From a checkpoint of a small audio captioner.
Training: 6100 steps, batches of 64.
Rows from block 4 of the audio encoder of a small audio captioner, named by matrix and row number. Rows with one number belong to one neuron. Each number is 128 + 32 x the weight over its row's rms, rounded and kept within 0 to 255. All counts start at 0. Numbers have three digits each.
After each neuron's rows are labels from the 100 clips, of 14976, where the neuron reaches its highest value: "responds to" is what is common among them. Only what is clearly more common there than usual is listed. The data: synthesized solo parts of chorales (CocoChorales). In brackets: how many of the 100, against the usual share in percent.
# fc1: MLP up (encoder.blocks.4.mlp.fc1.weight, 576x96), inputs 0-95
# fc2: MLP down (encoder.blocks.4.mlp.fc2.weight, 96x576, transposed), outputs 0-95

fc1.98:158155126154086077155104138128137118101151110119170158163141152055149152185127104140135124162163094091162118126130095105167090147116081117147120127154095158141107145180124166182121113062124095118174126064156157120147144110109122132155082136191032096157110097115109080186098133112145105205
fc2.98:165146139086116173145095086119142122132065134139100122138126111108060114155135133149104129135142087143155145137131190183140136145108168095103150101105147093103174149124177150103124139081011087112166097109103076138141116165149091114132165134075140113121130206132132166074196099096162162105
responds to: violin (36 vs 13.8)

fc1.545:126105151112128155121130136178146135145140109103083136081046117169098140091143174097124125100109158158147135153123099176095109080054156119129121087101215093128148141133112116069108174180139154152124135203092125141110140142142113108146124125102122159122107134156098131163160146186195118027
fc2.545:132153117082162101068113172119166108134149092113073082115139145131093087117122135108128122128132151127084119143137136225123094047087164129124158131149149118131204110223102158132126064125193121131104098125141093178077146138120126142151127172098107182147123173115174160174108114106130125135
responds to: note C4 (27 vs 10.8)

fc1.283:073193146104083084122124153113118084122154142125121165161090085148104116137154168071137141106131210146096155110194194100141174129098193159166106123101079147130170111112123099119072111141124137092102131070119108123148105104141154114099139128120090197123125156111139142123103166189179141064
fc2.283:141130084171130172151135123149110111124065092102105132086129100101125140091123060143127148110104081136066154166162119181113086148186168166086153104103137187134185123153155123122121142118100063194111111116112112144095075129175181111149111178097122135131114079134128151142202090192102149144
responds to: trumpet (25 vs 8.5)

fc1.22:105152114109105171098124135138129183167136160144110117133141117110161113163107157112103123054112086118114124123161076139098094135137194151123117185125021073166169065179153099110146119138125073141114112173110152128159099090133148129166165128151112125145141101200120101191175127135188130167
fc2.22:098080154109144168140111153137130132126172085162176149173105108113075107051141124116168152117161117129101124172072189120094114138129146190130089129139071147114118147121104172171127094059108121149197122074149131108135153116104140132100155179118138106146170102151142127125027076145149180142
responds to: violin (34 vs 13.8)

fc1.526:092178120083106149165107166108136155143123147170119102134138104112139146082168170082095117130134154166166180095202122178129139140068113114134125118073120132118119128194110048164143160148085097116105128113107153096140133108095092124158153118135198068120133165077128099122135203087114110198
fc2.526:055128110152091173145092102070091162115116177146171126106162101103134153097200107146099107120148112166139122149170190161086126090134104154092129127111131134131064090131133128106179163076137181106131117048109133133143105158127136100110109124166126130155110183139099084182093147130038157120
responds to: note C#4 (31 vs 12)

fc1.242:125106181176161175161159131123154101152063149180108116104067124086135140152098135110100134087156140156022102105170140057167129131151135129159118152137130140115076172141114132115131123106176106126138150151148174099102140075145114101133104071168174109155143169101134064154155135083155161070
fc2.242:109147161141148124059137059120087097118119155113180171130134143077152135161132107132131182118142086084138139084136143187155087126116114156154084120168131158114126145155069141119163158206138131155123101075084080135180074210099167129084128171092114141170103114137096118118145149153145087081
responds to: violin (41 vs 13.8); note D5 (26 vs 8.3); note B4 (25 vs 9.4)

fc1.319:164116112128120178133126153074143124171075107178180137121134161098125139181148116126154149163084202161121074156155128103083068149083096155134068150158175103061109155079136086111086158083105116131140096117096170079172157123161109102074082120162148145104122134155119156125120144145119171172
fc2.319:137146176135093098133180142124167117110130121141162168103105121086090175113046141125124077136108175101120136193171121066127183104131182108133085128183114148137135130140129078105151077176139103135121211151118162124103130137132095126101134124150121059130136127116131152103141108104196115029
responds to: horn (30 vs 6.7)

fc1.106:062158096159100112092127141132146195077147124131086146123120111129107164086168178158128124172079119163089134119128154141112095135072154073126165143153112156196151078165129092150122157148106133124128128095115136158105089112108060157110117122133085090172132114197131063146164148170133082207
fc2.106:142089130163070104120190138072149095118129136082167139124153174177139137148123186134097081148106161108143109128149134183168157142122125092067068153144122094115164151118104127204109039090116142141145122184140202106162158087147141146138086145130124149102137119094117121053112123122162134081
responds to: cello (26 vs 10)

fc1.131:119180111087071120151149132142141138191125143130140108158157131124172115088105115121147115154123087090139157093139080124089131121176129157134079196091091092149070033116141123113173111046092088112093172118145143098127155117121121151105168116147168067081144181174141146108136128122133131197
fc2.131:158192151159097129141096132155061137130071122169179201100119103125177164146154097132137124102152122102144131113073132106093162136146091146106143107115096108105147089102090164110127135121119135122108146077128199075196119137085164136101100111206102117176146088122151110202120079121108132075
responds to: violin (34 vs 13.8)

fc1.494:139082148126116134141131112142132126090147088153085116060092146147123157093154179065118108075117142113142132110142128167128103078108161145099097128141139131110170141138174128079088137155096116178109185131163059182172108133112145132155162120102118148114086101171166130115178140179175146009
fc2.494:149129121129117132081114126119100129106159125109117120137129136122068103092192128169111131112114136068126106151093159200103078140174107112102133107133166153150114124176116135206085049138125130146101150093122129231157161136135136142100100171111080142153157111126186206069099137160162119167
responds to: note G#4 (25 vs 8.9)

fc1.218:034204111114105065154124174088147133157112191161164132171166153111130103126151219055088107109166124142081177124143083153069138127110165108117136124114096100096088126187132098107163147110094131129145115125126134132120143138133086099108119097130154098159131096152138113144150175166158126180
fc2.218:134111143125086121102144145123120103084123107099121151190112126129146126163040158134164135143168103134138145143135090134142148228081128116116100151127099199072113123116118105192095083061117187098097157110125167145124150132123081156087111122155139093189147129139046102162167140123123082095
responds to: cello (33 vs 10)

fc1.551:182142129092101136168091111140150098099083171109122123135164136108177147124091101082121115155169149134094147062067111144085127090064087168110118134103139155085123142178127122084214138088095208120156125123137161154138157121158121079096156118183159102134129151078085144185160146132083133131
fc2.551:081106132170120149144095107095151179121157132154197118114121110098112165166138141086061120125063083184151100207153128113117079096182151202176133125107120152090082095115156136109154113130127157141072125137113096121126023115157131128134123133116111137129122084153118151141113128150103204148
responds to: note C#4 (29 vs 12); cello (26 vs 10)

fc1.5:079123136170135193134093166140132142049151112120113139075108110142047105121078118094076076137118149114120135174141103128114135208153136097152160123111170153128156064138172159110112152148119063140175152131128126113159109092088177125129136111120060190080143168110107121142128157180156161127
fc2.5:100170132144108103086134158076201081141147106165147167139055122161182133104176153117123177133076190155085109145184106123127126143110119173117138134157152124115070210077108159090139130121160136132154170113132140118107120137106093114075099139106112093135131061065107155099151146087143149174
responds to: horn (57 vs 6.7)

fc1.31:158150128130116164142066162119170139191088157106183127080161113106092123110112106124107108146124142137115119139115118149164149124150127131081080139145139053151149014081172143074115170044129139141168123139138087155150097123125176073128138163138126050131131097117188163116135108131135101115
fc2.31:188150093133154162111072163183061097039128092160092118080188102159141087074145147150129110126137176107146163170116110126122127183146142198129118119129082131174096149151113138129144121100112154162172135131113167141146169186085138102111127147107102177117097100117124156116151087154125175189
responds to: horn (41 vs 6.7)

fc1.518:120160145077137086142153154138131124094173118103105131159167126157090149130137197128081129130119125091144174122147130163139116115125131116107115128166065185096090132150117103187171159053138109136100177131097134148128150083123119114159134152117145148146141114024138168084105153156164111008
fc2.518:110165134153143096144117194134138114119177137154119173104171103195082105082181127065086105131087119138157081111086110186129118142116068117081114139048087171118143173137166112188146147136160129108090099141110114145154117189080085096111131106176138168129115094161087146126174119094129132140
responds to: horn (42 vs 6.7)

fc1.271:126149094088081088132120187136113088111138139108145139123103107172082162096168090080046095102144104181117127146128104194184220144061127072082139083079157163100152100147182126117110080185148107128133139147121106146134120145135162117091097140119129138116118167111121111147128156159182153143
fc2.271:109199114064176158087107128132085121047136121093156114141168164149071137108143136157110136118095157091101121153184132153159092097100135187113214142107122114139091154166125136062121136156084126132091077162129059158102173139115154146141118156098113178143097089094153163135132137153155164109
responds to: note G#4 (25 vs 8.9)

fc1.502:127129149146144105132122139154087102120165128117135168092043120160115140131118120133144122142135065144107087123127119134139161092062116141110125227142080088165137151133171086071100121141155152170116132127158089157160114083135166098161101127189153156135097005184170148092137126132133133118
fc2.502:112188103079117106130058118105145126137078154120153149102051125165180086174187078110142110107118157155158164140122188149065136120116150158105122146114089184176153133106170184140140105102121116058139086102119095106097112147100098158084136125166128118092097129114153179112160108138115183086
responds to: cello (30 vs 10)

fc1.186:121130123097088098207165091147097132163208144143183099127167110168159113132083144150090141157173120078141095142096175056145129162124087093098123112118098184072124169116112136183115122061153129126104144106117080117172163080155122135139129179143111117140100064083135153138147135162099142095
fc2.186:175135141109119108158101148176123099134129124126112134140136119179131083112176119125129112134096165081113087140096167163113142134183163090083168122129129140122174236102104139211140061214083099183129086140053117104118137147158102160077127142101128121127136115112171164122164147135114115108
responds to: trumpet (31 vs 8.5); note F5 (25 vs 8.3)

fc1.278:129129133072168145026106110133112115108137128094151104104178127159104135110040127163113131169062167109176185170148121144152115137117107074147129131099143103123118168121110131121179103113109189140116154147126163160110129070149140162123174118088126040089161152092140153125091143143190148152
fc2.278:112118121139110164092141133088145152121100117106117115126176100140076096084138177093127166123102133162131137131137080175044100094146169154125078142099188173098080149178117129125140167125167157176120146162080117139112131214148090092149165100131112184154124071137059172174148120087133105119
responds to: horn (47 vs 6.7)